Weights of a small image diffusion model: widths [96, 192, 192], 10.1 epochs.
Rows from block 6, named by matrix and row number. Each number is 500 + 40 x the weight over its row's rms, rounded and kept within 0 to 999. All counts start at 0. Numbers have three digits each. After the name is the row's rms in percent of the matrix's.
# short0: shortcut pointwise conv (model.decb.0.0.short.0.weight, 192x384x1x1), inputs 128-255
short0.17 087:450502476473491517507488554535537515455516462478539513532561512592527466462531466457480479451482476479497458538514533474504536457515518499472489533515498505517529469531505481582522474530526537507349500383511460441509529497540483451524531539510528544534509432559466513555540546550583545559468516432583511491465502519518493497530468507555525542500446510550505496508526479467523475507445
short0.18 089:517550510524433523521528471519519496503553492480492528455408489491492519515511499463477474510512486498466503531523461496500484491477540481458544475554448452529489529488489484489497533482520511509494540437510580558552531567513513585541522531594538511534602617516534510546418562549531489468503520575389458543563506476569532556485465548567432612480528556445597496327416480501472444430509
short0.19 113:455515486476536524500501510462471488532482530518472510504545475483484477494520463474545507489517519489493498480497465498492479477500502494510482502501473513516519479502520468482499444410518457450487546503430554443483529554573452478412489511453496483485520425515547525480308581474515503528505468499516555430519519493515429455520489552583554549453480472539512476631477448480525536523562
short0.20 075:515545520537517511482441500513514535519548511485467508502367484463487511468545515486468512516555409482527454522514583511547499519539509496528521570467521531534538530516503479506509502487511483564475463480497462387502581543487515541453531498499537574487457467565443518492475575577522422484585494540424457452481534489456513433494571575454506511512458522487525485516448511472514443481450
short0.21 125:503472503524503501512534506457507495473515458514491492480431438413512506525570497499499517526490459506496478507482478480506483498483514521520487498485482522517489491525500482528510530423491492475480505446465421445538495472447431436470440480507505403455512507496491447475488477501508618462408472475587409513439485544465478428452488511474501400542439497523487460467442476503489468581543
short0.22 073:488500491494510513519497433509503408431442487504558509478558477523500450531510521477536539512474545488483574458489464520549595474510567508467569494453491529448482509567530547533529511520481485465574535473480460541461495503509461419573456469520553523496458479504554445546590545503473616470449526499507442498455500490515487502515528471478462470545513486477519522540440487458468497499482
short0.23 078:524542533489503529468523504542508497522468477489494531553558511503496520449543492583464516495506551522445480540490460459479506503483512534530511448459431540537490492514481462482493417533496466489538554581488477477548452531451497535469476452445487543515520490452597515502626489413465541523518476521465459504398523569649515527454486524539485536449510488507478529502551455528482513524524
short0.24 087:488516495496503442499474522483548446543520513481499541492518475507434527499485526486530490543456467486502502469551517484449477514466484528502481492439497475494504516519479520566488473498500522518480502465557525350554559539470500496465493476499558500533587481537502509454685450537497534464465509528449509483499539485565548463512538477508542504480474495482518522402477531522481585487457
short0.25 072:475497526547454498532558486553488471540457472471542559488503485575534567452553529460461539555413455464456466523466520423508529507451499475495536454554457479507565515478487536499477425400482499523533520537476541484510415489501583535374473428499496499537520530386521542502546489507507533523499505455520484492483534578579504536516509546507421498514479507476486445494518500484486475487515
short0.26 118:515459512473501519491503481486502482499454492512533490501488496514481492509501488497549503502545496426487510503562503495529517513549476503482488546498535505523542528531486512484513480498502500492479486521552504515516469490575486509456519446522465397482554597511494540508589421427519397608482476455645530523515517458499474502521472510405488433538405457557444514503440502522494466519572
short0.27 111:496524504490486500489476511475488498491522488498463536529519444525530497484477521459466462535515517506497522515488492482530466505542519472521532517483556520489505481496497504501495474528499469497523485517421575523491426527426514477518515475431556520411548627429497482460476484483453362497586495523571460523524470499473449480488504498444420446472526489473457475544501450511438418490497
short0.28 103:515489494540506504489505530530502511475453519497540474440378483443509505468529480512527506512507431452459465468486517535491480462468486477491545488481447516551499499476500537511529544500493459487496532567525506491485560489564483590553482477452510433550476466446517580471465554464519430420483496496396534509498519558441444515532477566511455388554519475459532485565484544520532543512440
short0.29 077:514457510462525491513498502485499491535515517548526471469461458488549500485501511514514491500547512512460457545475500511524461520491505498463506516493501596483485533470502529538494479506460514507524507480492492520475588443469450429447487413482526476537538544408471445533478448524542447445437510466461584503478500490537484541414507532488462473553445480533472503478541566561471492435529
short0.30 085:493539488513505532520508558514493508479474484526499550531502398491467473501561475470469514515477501497506544553494481463509517474482496543486503561470476496513447504495504494495567475530543518508477565498486482544443515453490457556464528490398508506494454447445434526451509484513552394578506507416584518536498503552505488524451522523553435444495525497545444462555466465489508525457515
short0.31 108:467574443510473472536489468528509576481451479363533422552454479513476512572424494498498513558468476537469525498496439468538528495461526493477524503509538499541498523530482499491526451568518488395504505544526597498522591497430588541505539479520563468475471487503450568566437522433539449482485555546503469489572510540476561588528467513457513401548429484481549512517460501507495481517532
short0.32 090:533482488525498484472516501463534515491510510458517529521508496435483476499521462538488470538502493545520456496468515492532480497515488479517470507483498496498480498507467534556494488522474510391526522415497595505526503462504567567458508499535524493537560493469494459547439479532499507438443532448532508509527547541523492537483532500521562561466569496477557547507395495537567513503561
short0.33 089:509503527491503488466526506520499519504494500512472485533489551533519514451513513524494485527501567477513496539508547552555496503474508549542497531498515472487433558482504487537446506524470541455482516414429544486495553476513546493467536499449520666449571472518532572524441487530539515530489484546570494536473482456501521522495472479486563454450456565501487519445463466481520492428456
short0.34 070:504488472456475527477456513491493503493352533479463457441515545585548528502502500525461527496478512538421529552464413486512518507508538539464506450451483434517524461504446502507511462563525477462501491458473548483419501480502493551427523505461642525523514596440516543452535460468567381494529461570528544502478514572438529442484466537567540485472549498483528516562479490502508434430518
short0.35 090:489521479476524504519545492539553516458483519513441505525476491516510501487534462498470492498501541540470517492531506493476541506496535502509520549508483528501447543497547483475485478555520523513506525405466581502556475511488422584480544484499584485497545518453523502423467544489507498443517515577567504577535523519510462419509537453472591406448497479492605498515410476497556581483443
short0.36 083:499525505466491489516512518500460527543503485472477472528504518462555497501560490453489487491480489553510493485507542490538541486487534560501523561486527458506516524532514520497542484454503528497480559537523499532534472447456422522418490447438454541513467524446551509544399437490520373500515564439524497565466502505563540582503535470499494461449454509532472540430489551484500547469531
short0.37 085:468496557446531504495505491531469476502456491497508459498469534498455513546521501504481509466512572513541513528524478494507549486528493499524491531501464479514509460499505499547459483481481501435530548457558510462469555456447551522420451482459507509524510427443442435457323421443491507515566490453451574560467523489473493442504505511549558511465567479507530482448499562484469542494527
short0.38 081:499529516502443527486488445506480461462452523545484521446455498478498487526443484528463503485517489504570506463548494476482513523532533498506493525469507547523524503451556532495524520479464520510515481512461490431508544526385501558487543454522444493447412449477422520560502444454506504514474538578537409533533453403503567481474521586493447566451475485583470454414392549494554549522505
short0.39 066:478486539464482478500563564456472481538512554570503515514449515531447518545534519547471467502482584530515519429480499491461539528470497527516525478463529541499547504482498480479536449508528507479515546508556552529469513539541523557320481539508478527504486510486505504497396441536566431477511524462441498574520483537523544424551566471623504504504463472496531493382418468491527527437499
short0.40 102:552465525510494514486503490488508517516499499487497511480429499487495535528507464500514492480526537511503503510528539479507500552501525505495525544527575459476507530493469518466502479455498512482525424450513576497499489447560537564460487527554487516455521570494565489527375537525523540411573502533551419439531510552597525413536509528555511468508528526432504541493457475518537543447566
short0.41 077:459551526463478510501499478474523450485463505488448472532558516508519474508562464597516511492516553510509492522475483472477474505511535528452550457499495439530426514482517543528516491507520490482509485414475550552550480487514500559442595499538474434495595532511495636522510587566544509480571524548632469540468508511629452479488538447463538504467452525493523565437446509546454492433509
short0.42 071:477545531479487476486510456494474509482546515433496485462532494533492508505440409529504540493472528490484456456493446495562479517466506542494539549489527521466543505475490459520473420457476476519464542439533592385487500444468515548485516507504533545485489533410534556552367414437567430461507559539439578493514493537556430481524517482568465472494521566476567512512542542516445467489468
short0.43 083:480482470493572466532475531480510511484467499541473469500459529542466497523518476497512456500513531536531515510457547472524531492521527501518510498502533456506524465524484535456537519587519505494508418396454477509569530466449472551497579550482511515544512614540461562457459550526526430481528571472522591455545558522576530440521464520499511455430422421476501501544468437483497593459453
short0.44 090:491509490479501518562518527529523546535527474507527493515479521497500520522552488523518499514503501554525495520495515451513514514481530505512537475494496587477556548489494434564476514487453531570473570525575469463547456509585445569424515507516516552466538531468566472432417457518514502495491492370439565481497441601497457476526516504583453491445500428569458474440534491533492481446577
short0.45 098:488541535480517491482545505527532504511520488473483494523506516513495462542474500489525495458552548528475498480438482489478488513511510479507529511529491479446506527503473511516541470480474484475431480503565547501407516483533492544362511507502432581526520480503584453579294458475506517515505619544494563515466488506524510536520476605490582602523485507494526451394480509499568594384477
short0.46 076:455439459503511434478510475510523497546492509524439545471436532534597548451589502488563505534522541532454511512533518486440502562536535586518547559522506521511467471518505481541497453516530503471494425550471578504472504543428440562447637545550530513488512487508525483505536584529518481523503542527569434444592479558519484540491546505524452479460373532555466490491443495535525465411542
short0.47 147:498514511486525479488517456493480496486483489501505511486452521541479509461468523469513495497491521485472518488520481487517524502501510503501524497505504460523508484474492512483481485513485503494515514446524569492543432502422451495533540553515436556456509658543548568472785494499497539525556497558539419574471488537600522511528510532578422510346503493429543489480418585595487458468350
short0.48 088:475508463476506497440451502537470441432508448557463496464448537404524461500537532493542473508437573445481576487532490501481471502509480475496494542499521565530477441499495449521458474544493519530570465518546491433438519492478542454478553477610475577536468462504543476501506432517504594467445510417443527561472510475492570497563461463463516535485514528525498518516519509492497591415385
short0.49 101:479483527511477491516505511513528508511497493536484513534541555526494518502459519501522511542519516481457546493511465482498471478491478481484513504480492472498484468526473524498483518504494487477516510511481505457407468452476572473500485535483465495479487451566541460543366449525556404514497467446453492490476540442419526419469465477564520505499541482495504455459503467527521552448482
short0.50 075:452508467570490541469481484466489437465488538593503498530451491495543461469493478537487486459488475490525500499522477484507451451479523543481533472503480532472467479435482530442511493423466480500458546563460517475483537503518530464485488466523534679563491446416467514525475482537461528554481529548496540518458456430485494544438479553485433566449449515524443508518520502500495515525458
short0.51 076:533514410479478449499478549484516549495470493489568518553436476515509506508488552453431479503495549470494535506459538512488518511523488501539484539491524472518453487500536457525519522531541503467603494573468415445542535490490423511453463487489568515521478524487522490532526511520497522544475454525429494521414555455541510497489480522529507467479524498550463503531551548513566586424451
short0.52 072:578504461516535530530572486505530557561483523523491541515490515500524455551477501528497457481474504531501505520478452540564541469485463474431535491496511550547512519527533434554542510450451544484469514420528452456464526511514585602655524480465601515459491576519483431510456433490496442536489479557474532499533492538485478491498462543560476487462549579518480434514445480535518516530444
short0.53 078:463536483466504463509491482478518485442525466560489515525446465460519483507528535473452498455453510525508578457436465475465532483451502464509531450480515504446471534506520447493545541443563450513490549458504518441495540539488498496504493590466515559521503437469502457496392476530482435462456514426451579499489498477402521569434506470508480489515540451560563470564563452471475516515472
short0.54 070:455570566515479506535485522559472502533461530513466568514524616508449500491455467481465461503497525570484521517514467470502528548513481486555410534497482498527441532513435499449491535529549517401486522561544521491485497546512455527552510421563541483539536501506520490522487392529537589571526593461487545485525489579483564536473505553558432476544475452517494472403520573539457549494494
short0.55 080:518492472482490496471496451476477501473543544515521472500546491483547517521480563468516465498595461477499529470508480470532417518512537544506511473550485536469549491517527542447452485493487503469503481469540532542438476541518560462459535448436583412453510506476555505456513477499482344452450467546492581604463485481481486544485571489555463451492562488541556424492460515520439546474447
short0.56 081:529541528533485472494522517496460486514444535526480474505481533525478501494485539579520531500499521517546483506486501530474502500529537523461521534495540444519500513506496490460472520522505514454542473527560483498623493523448424561479571519468544457520474518454431439457638388523388529464543499474569493469490495524481552575459471424489477412433479507442514516487475449507512503397402
short0.57 108:504489512478478525473473488494544567457545467396465530498498488560516433485515467531470521486535467555508534480504517480518529492556514523536524487512474491478552507492469490523489464514497499506563466487531512549446450508483482464536491430534562451519539623484474504458549540550499540464527484584513553436504456527536527535435450423392403434519502510510523422522515459523473472487500
short0.58 120:496472539520498518516506483485522491511482483508461475502525457448529495480489490495481486501519574527485548528497483490477461513455532507554480517471510514482421502486494516470525473494512502461540545411539508441476516507526485493510498545501480509516452544502433512500526463474491550430485503470515577495507491437454521490515528394582422450497733471481476501539429526516532536428425
short0.59 076:425476483530481420491522501475495462521519461521487472532487536520510437527487517536497515546464453459513464520536492557471532516539507522545500493479514543471534520507494537452476537535521487532485469586601470502438502438546495496521505545563548426527487468560461448519478410566536526525486478462432488468551571501492503543483487549525412451528519429428546512400521593564390586424560
short0.60 100:484452503507496484517509501505538531491497470527506508481487482536503529480532510450524482522511462501510528486527489466502498505503467505493491476508509505498458501518525496474501522648555486505454406524531506592473516546548442526478516481514533468483570543576449525509559416508535429493589474449458518540474587516489438504576508535441403478484445461465559433474473579509487472432522
short0.61 074:547450486525499477552501476502516539538480499470455506573380531494485485504539510483452524502506431512486427505466505535539479553523495493474558483466473486470535505565511544522474535464498503473605500580483536522505522561498455520496510469509504459540540484472570467427503464554459492532494492547449402579484541476444500544481532514539437483459570482441470477372497541463508532447498
short0.62 086:472501557434520468522471480462473493498446514540460472429509528479483477520523484481493518448511518511526492516496508492479487508471457524497439477508513545522491437493477508484474469496486529487567518521478490442450527456486515469450475457522512519490457463452437456484481429565573525486457486497542634502442533504455416478486505444483538519486452531450485489543500500543443508443545
short0.63 062:475528548473491528548441495499532512476490604486373514447464558549491477501556460525514528514516522509493467535533493572508544481534524576488482528545488435503558468523488500481550476484467437566472521471511524473445458527552507528486446540459498580570486431526508495517482475507454448533510539496472530532473498432513525540505512507499493528491502460535517493454489491489494439503472
short0.64 133:482490520499494488497469492484485454483506483479505522470454493485486501542494510506487515501516490484497513510472475453512532487523519515500493479470487509490524503507493507457526475452484508585493507464529428537470489500557489471451428541545439561517463587536511499551524528509479651489422486424611458500473535554583429481549527505577483537486543562490557584472477527554475480488483
short0.65 088:510470523523497481495449452517480524495498401543469548494492461396497481522435546474466465528486497448515530481545486477522471530505480551461383486495496528462494554508474505508476545586490556542519484482507496450507484471503524553485454415537489491524565519529530494496416513430407461507518436582472596478495495479465517489480430561565530450503453507524575463445517507473528485537487
short0.66 081:505472552466496535497515498535571460458496523536491516484531571512553489495544517494552507555484548535477491488578542511490482492524499507523507507570476470492486453524521475517461450498536527481592534529611545436503539478461551456547442556580589571412457459520532456503452470552479511534469495583357554590501518508458536511506463536495545379513522535456550459397437543483562531368513
short0.67 156:506496504504503501508500478486476475502458493448506506493457465474488495486459476548502471464501460491502548517537470538508528500491498515472484479502478477493463507494468519481520471419483503525501473487446461525503499490498518579570454453520492513468440742546506500486520641458465583416384529585468525446506526419440490401511445507487487452545612521548441540472460451540514537483475
short0.68 076:463506489503533489512472482487498444480485520548492487479512495532496487497531518523508500511481588480501561487534501514502515525546528456478465468471496535449513450496481549488462543499509482448514462425494467435463493486431609496498479511530494449551437416470419475480414469479512479464536500534430581468460441445498539530476480451512470618577583482543527491453545484491486541471429
short0.69 063:478537447492522505524576605534526454467490497521491512533544450527489542505490465522603547540496480584472503479514478501495548506524511475488475487526494532483519589532464572395539487572486434582462545486516605470499469471559571530530487502461470521542508483507491475429495482465450542483536483545467496463551486523554507506508489518487506432520565528498459493508473541509484459495499
short0.70 099:499494525509477497479474479506464494466524457416444491524550564524492501481469531448494457481453485483502543512499480432503457536457480496482514494476478551452505536542501494446488462520486477447610518485562498429486566531515583454430481385552458487524541541465514438475451439499554618503435482570438510487530499525461517508521526482530452505525618490503481484472469571448511532413521
short0.71 168:498506508514500505498481506490485518487521498504492498473505496501490483493467516504482484481509476495499514533506461504492503485485527492483456466511489482480485511506498499471517477495501500496589530602534529459535543555523474445430524511533588477483510545549614528477544459510486370481437502462510462538499542532487539516499548508497451482549436529516473466520505510466465437473493
short0.72 073:535519487485558526505494446515538508490517508511555508467495566518463485463501488504505461522492478520478514544511534440560496537486558503507490465503496526537506497513518512539448521469546571563577471496519478425467499523404415554478499509415557529541480549526482514441449580536455482450498474545343460534490500470482494448485543495546471541509542475466477530441447488573531583458498
short0.73 071:519510533478508524548515470493486542484487490523505464438542475548505552501506540563553484527476460510496489557490477530511468510498476535505516540442564514531557493517541509500484553454516501583461525504492541471502517431505499516520496410477468524514482532462536549463532528557437469477458478544536394484514477423589536475546459534477532555520541579482536476513522452518504509475457
short0.74 076:495520450484465491434530505451520544529557437492545521464471475552460510565472476478469541487568452448475499469498504481535500460500484538476494523465508534508521551514499501461496563526471485628602397554568515451501545529538519510509527493456531565512493426459483470586425513510519602505480536553537484505491526479524512542541447486482530585458443503473516549499457508451534491471509
short0.75 112:490515518461481506504450461510535517569456497521489479519446513544511468525494486486487525513506522507470551500467509463512474511487526503519509519516517519500488507506509499500487496576493490422487435486437501604509463492570346485508527475481522517520483459473506538483582466513463455475518553598501518484394507561478504628477498468544485473467483509557512488499492463469460534567425
short0.76 080:482502505544512459527548537459429539562463495478556508458525518534521471487521481470490559446485498488494560498550459501448436470464468498466548506484485516530499472486497507477492451510505491492439510416448578589506556446454510479483458473492521508523509480521505554466453474491479419467468505587474420576496449468426522565430492463502568490449585488547535501504566487576435473477490
short0.77 087:558496510541486508485524440549567475479538484513532495520431397509502575501464453583470508533482370459494479535501530581515483454523503549472534524521490506512502519502495512502521527506513572545566529487492557566570544510521473564512530475520530576482526461522483479559410498526427430541515565513554425538410494553487497552493464582491486621473657565493521525474491480514525472479499
short0.78 072:460482509544530502552450463503468503479446526403467437508489534524539553450438535473499543446478507514439511518516522581571429522500463569546568488447484515544532484496516416464526474477490507499507407459492443517523515486509516522538496528550503517504474493496498555483516464554461456528520477617545516565502487477522492492455507558425456453437480559516580498481519528522493433534466
short0.79 099:529516479471455521514500488485531521511486498503535488481484496519517510525477449547519563500523447503488489487532495477491529477453514505513513485534505508517543531475492554498492490463475522646545484580518446562468428535601445488571593548500474501509510432581541423494626526554571566530482543539453482565467540552481543546508516578509541620466542517512445544583486592464447608446435
short0.80 083:506456441478483525502516481471456493445509512508478489534458534521502534494459479519498525562449503453486499488471521553494494473510493536502499517526443492519513486511495491494527487512495492541422624438430483461531501420535481483522491499465629497488433471440478546417565588469452407498553547562488486431594545478532556529414479486564487444506485551524612479524522512543530545516433
short0.81 075:555512495482523507507489517515490486481495495467501489548465499527466555560478539511532518497513490466513458531527569508509454481510494485504508501521524518530552493542482619493517552514477514565616475519546432550485416513505513467495526457497438498536504422541582521592535501508477540548531532484402464512401516477504568493483572484406506518567430510423527468467437516523421504461442
short0.82 105:513517500500542494546490474539434486454490516482485494496499549496487454519478512510511474518518474480500471508501522479496488491530510472510492523534499518499488516507478508490464492473513508545530507585537520447542547526505558606490501501495449558501477515394566471540458664480419573553512503576489459661508519504476476478479517563468514606412534495502444468483576430392586531520515
short0.83 146:473542437475469517493479517517492489476500493500515508494447488486502510514517509504557495466502474488512463483501489536488466509506509502485509506484491519531511499513483503534489497496474505567487461607501436528490437534502460488457513452467500524459520495469514492500444485539473594478502537525541478472472540493563393534458510553422423476474400536542485464454542496487463379469517
short0.84 077:473487479476539477520562447517551494511505501505512517482409458469574495496506481482493516494518442480446541514486505559522532496498510490491482551558491562520543540505503512502450538436500517613463458599486508417511594557532486527600510568501471590495505443540551467546366501501509500494477490587438439433518463418405465571502539506564477537476558488457495460505553470491489547520475
short0.85 073:549544477545503515502551461529499507499507536474555489536463479579510493475434434487508485487531507507498507463461517476471493527558531474477515521528503496460516493565513446470547478469545542495496479610498461559508468477526491485505523493481467534482476460489511421470511427504559592563495520563499508522504469565454482476488469500548442533469453452422547438589635475436408435500456
short0.86 109:507484515512491521485508491530521523493481532615498557526465510457569510576524495534463560488516586495499477499499408536533471462487518479497569505484457420540481530501473529457549487592507540523520502615513508439512482490452546508515487473489420544509542550483528432470522550509546514584433459562471508541502478518503485568491505605540500483468462475476444442507469531570427463426543
short0.87 141:498483530503489497502517507495516496498525510531546505512482507496497484480480490504489507499524486489520482540512486491508497508514496515462500543514503494501527536520497517509484496523493531598572486643572562434510421528487526581556508533517491495497498378559595520493455607500490534482476447559470514476565491545538539454484432553489558676534556569503521540462452487524518554382523
short0.88 105:482511500492487496500526494527516507505461507450522513497520468510474487486454504525496538479486503516466461513481483572505469506506452479520467544501493491487513470496510469539526476520516449416462443520468522535514449516556514481480514514523507608459482543471481465546316496523436540543496504413513525527538488418497427580428533530419424433449521435517500404546601480469495427568465
short0.89 083:483523506530531532502504509462536503490545440464545534493516480504439476547499538554516534498461489494488475495549522501494528535535523457507466552502507580517497523499526524467482505525515535510604428539535488419523441567527499575572492532521488515495437436525483481526421505524489509439508521613393487499496556426408492404441477464376417499509487576488566542532435448492544582468477
short0.90 076:515455435434485479538538469468448448462512489454496504536554569530510480502527507439570503508461490464480549464511500515495491503509467529479512473475548532476484501498481527527508489502547480461461535494475463477480470456447509559513496506456503542502485580450504413517603501405438492464512494501486453496462565594510462535458438555505517500432605446485486482501525494475462580544451
short0.91 100:504498516546518503465526514434452502513474473491574487480523530453478494454547551502521537495556515498508549505481492515472451492440510525500509496494522489503501486494491513474509488479524530460471537379457508538483501522500519478494504479477530505467431564498464468504505565521489485423442518499476443508574479381488465584448511546588502523525590432512585492526547438416537428422577
short0.92 085:520468529505494543522506527535478559461493470527473467494457559540517483482505501556475466532528487460511498484527489499569459487545476512501497540484488526522471537515481433504487470536521501501422536536507432440497467470552506522464467487567492554460563462550463472464556475532492612457528462488430434462493524504558504520491452549548489581476414520480462514490520430502483605530488
short0.93 092:491482494489502529499486504515501568489512512442482533544510491471495465484494488509545539488513476452528475528524482488489482452518488549505482544524555526485519493511466542499494501413469537617531490509570513458475517530528508604494525515485494481536500385521531571516506512558572593480513506526420433574454529534519505569515489582465466598439496520495479436518549579488481428458428
short0.94 080:546533556511512497496484524539533459553571460479455479529558442472534498540510445463484455458499497474478480521479497508546501500556507560485536542578534539520527565460498515555520526479475566576516546493577508410472454461454540630529498485464512568498490521466513451459494570443486523448444484482498493548472529519465513441479436471505505570419525506441464529499453516475518583452452
short0.95 068:504517483498456502446515508545519482490536501473520537509463483555473551467554524487467515474469523490493502490494512517483552499562493495492527558526430494456438527514506455519481495470444429534509551523450462528499435480455433510488506518475503451502499534586548562406547585411453551499505457387527430514449458513520495469464502502542494503505463526530447579435515502493473437506490
short0.96 123:505513477498500528508489443455488490459482457513507503540502487519523484493491518489530500495475517494494521505478483494480529513499478481507475501490494468503505505509508498506500489494494480570546524554500449459542432469508485564486492475523529575559407430442566527464453566475483467485509503559507565581471497493554450500507493533504454478529487490525469553586524423573505406491458
short0.97 090:515517480529490510514518485459461529490481474524466482471523509467505522539497534514514472473488561508497525521536470526491507564495489475492459500503545521489471497442527506519507519505487488492552446451509452356538417473480559504577529582505404507520484509578535496470546603468491503447465409632436531473537522430504508509432499568529580467497538504538509566475480503467468557530465
short0.98 091:512466483527485505486479463528486492497494525478484482484517473505504562455464479519496500494482530479512505511511475472490514519485513524525448485446474499465457513547480560522511527495471516439365556506504562565440473539447595483541508481487455485506533438483461540463467465459473477595504486446396508532492461481433473466525510499464516586449542535476515538424498490600511576555446
short0.99 079:509448529411544524468485491523488480508459560503452510476504512453538486519535474472496462492480514526513536485473455469531497501536478461437477477512496475444498516484493536456478546527477504514451465536535471462443559470538489469449435497582547595567492410526502486561372495547483417509532549399478438423546451523489566535467514571489540555562555530478458462519500553543551566483444
short0.100 081:524502537527475487509458510476478460497466491572491520484498541519490510471529539532542524534489554489490487496502477486518526529507556501522478458490517507488497522464509516482459500491546473516403541505535560481442477492446529515506572442511526457531549436546545425492438545508462447466496481498308525443513473487502501444489518514529554557466590511543500556520478491554481557493436
short0.101 058:520462507521540454473457484460460439451476575539432484530538510517539482484566589550548548487448542452439589531451526449483452458494486550541490486523496482468500502496495547530434510504543454494550489612502449483497529502494492504572511518546579450503465441534493480532539474528478490518491553498540560539558504457515487398501411506518556515455497540476453493544435493506552492517451
short0.102 157:505500493468469522486492471493517497500496522480482524502520509502497488496477535476474477484481552514511520491493489507492514481494493502504500496458480496503484514522499509505501482491508513506516551453465476513527602479527523357537490527546588382548473433473395431482511354542493377503539502487480599472512574473533588545505553483568521416504549442512533479546471489450509520526418
short0.103 108:476506490493493480496514484493508491441497486477515486506521498564522482532485532520541526527484519514541483479504534486498511509498519521499493502477531533489529513473468525505500533533502497470444509570552457423490435489548553543574528594586506536515485407582498432470412532500518426491486435475476569496439513492474501369512477565504593501515522487468478530540477521504520530496538
short0.104 084:493458460564515487504548523509520536507513504466514457470532503469545473483461507509526533552503539524492451495497482510500513439531522438449490476543452463502471482454520424475473494478489513402462542519504605547485605539497586477503525464488467475533591425576533529469513429560479498589519429428484502498582495465524500511483477505483573499480459561468495479458523502556493464555592
short0.105 129:484520501487505510505487494521498536484504468499495489474574494544459501487531472456500504475519526547500544480470594508489495522472490554533513519486506522473467479495518490491514470465540494510512513599434445377540433500496579490432457533537476500511398456489510458441574443464448415467497540481461533485541527533434587515560473488542509463515450529485477493493503425508438490547566
short0.106 079:518508555434502548472527488482541458517473548487503455496475559524487502469535515508532468499494568498502509510524523531519512499525484519476481481527481515458505482481493488409551463517499506492397494483578549440556443510506482461522557500529523456570498501554542581559561461473552507509484594490444510483569485484570501536463455630503470536550480558534507492498494553560475531545532
short0.107 079:512472521499481478478483515540470472511525526426468475552517560495535479511512483456497460545492573516496527466445483493475564464538474465470504469492477461483510551518522482552471439492516535455473445593572501503560538591542499527434577534513558458519498484495473496487555454515508587500527506533563594534564500575510570421549545488539531374531539512522549474499539531456537454496485
short0.108 136:501542513495509525503506476490484469508463506515476497491546502502489523515480527505489494510461580492488538524486492463473497483475500496523459470460486496499502517471502510491505474515516489539538557654456468496469424438527454512435409463549508411543490554495537482514525440476471565541549483459481677488481511547525467529500495480588499477425480494497544572553515426465468582439450
short0.109 082:504511580451476466507494533518500499493502444526539484449492506482552489542522555511483506520455536523545569501461460477456527518504505484477528502462510521459521529461479539490474500445504504451555496452543525576518498546552461527416509597492480451499556586544494514489571537527559509486496545489466463518489492563410479569531503487505529538500578564477488526505525594574444404527530
short0.110 109:506527458524494505506466512540462512476532503500560487459527449514517534549504510486505515499450495516492504542504520491503471517507478553505483470444528522520456506533513478511549485513528505507494556531451431441442536506493447448566475544522464430545486506512488518488374372539553481462532459471365432465462386511484529475513446538511504465548526477480523435506540553484475602463406
short0.111 119:517558456487482492531493489483498465510529490497514478532491521500529541502516498498527501516501536490533504510500509493511482466518487500508500514506510545461508493465525492481501525534497484499444480481441415492464558461434553478547411431412488530436443417526424500481578396485465274483435489505467478421466526429589399475459447518475538470528458509516462586616536553511448571541552
short0.112 156:483530500480497501488498488517495485495519491502474491487524478492489481509507493494494500508514547509489515483502484510503493502487478506517457503494508504471506491498488473485507467496483510554656593684481459626526432468506505463472412467518447470565446560498484501437542445470473423466431430476492530416514486578489501503523500498549444399525574459549537520591459507507530541469464
short0.113 134:486547508488501495524496486506474518484492450515510490508540509608494496484501540503478502492480484456505504484538508512515493487500517488483470476470487523503484485504507513509492500454500462531569528599491523490461549525492491478569483461471497567549523597447520485525409457540425460450486514546514502495531502449524493485483477518448433497517509467474521502437569503463504247377462
short0.114 069:469494455502531487523496506473517442435503471433500470485531459520505484571458534480429454488461541485459528468502550496418518511496528480474434526500467498532494476535514501494505488499491491455464469510679520546486424552551523551392537522502475489516531541490462509529475586538460559451424526406490445499458442456500442517553464578440496516491543479489464451506477547494451497440489
short0.115 071:525511493521508451488486547481537539471493424526522496463453519535507506598480469500510497527520463485509524510557467521467531556535557455466487496529538548562490527498506535478451548601448474543492479549551593479469519504544510537533560509487480566501538536523528523496477491457536521547527511519422602478510479496444514439473497509516540508515461512525468545397524511487488463494494
short0.116 107:485517478522488489519524485483495497524533526509506504529491530515475466480495539513481508498490515524531477516522488506493506484484499521496484487504539472509529514514467546499503517538505519474473535382531595577469469483469502554531539542506505455518571498505496453490541643505506532560468430427445454499525520532568460481462526511518511623432533511491437511493497519487547598574523
short0.117 113:497519505487491507502507445511496492508508476510496475479529529506482485483515512509512488534495514509502486489456507514515472481484483487464485512483467513500497463517498486475464474503449471510490547586546503546493464492554534492535478465597493440567539487437516361412528473491527415406539559562550469574528478549460537478508551475444600407539584504503424461602419512516519474506411
short0.118 095:479528508479472541452510505489497531499455441417513511454452443483527505547492489502456490522499487470510477516504526545520523533487526505518444462563534526543477483525513427588479482432506477511478493508439462456454564554498478461516472522523499596520464432590476487481520498514477515468530533453364540478453488490384480547490552530548419445540459442525488477485493441427513543482462
short0.119 138:502522499475515523497495446498449504478482477466444494498500506540478492454512527442486496478444621512486539531491516460486486488502475505494495492470507489507458517484499494477513464464501501491515493517513480594514484517525427507425431488523406447498487422471502455490515511488488556484534487537519510450417563506520441493544521587512462354535558490502532503546580433383515363454524
short0.120 096:480499515513512517512508523485535520490493478522497497522517489495509489482496527527490467508469548514509542484557486560501472488508507513496489460483494505510481473462497459481495511550546467551376549594479494494454532492505459506507509461517491530527494430578451488537479463494528506463496510410483597573495547506525452488446520462493527608488438463601479558411448536586503412474527
short0.121 145:496518541491492499521504471464468494494502500499521501483546505492507469504472486480504469508494525488487529492505522504495507474493508516469492475501497491513485502508500510505515493507503475575376582522480417565556513494552469498554433428547558535556406434452459472438456517496439383485463529464480480453593490424486484428501447449484501445495557523540468551457454454509459402567463
short0.122 084:535544508510488466538498488510427484459466512496483521487529460478530495495451544491518492490495533497454477523479439488524467475490486510501500531533502528467494521501487461534498507470465407516514531550549520536493599535492452550539513464515565440516510582486455522509316517487537402528440564484474460436542519420518434443497456609464504595455513532552464499454504506478463466478495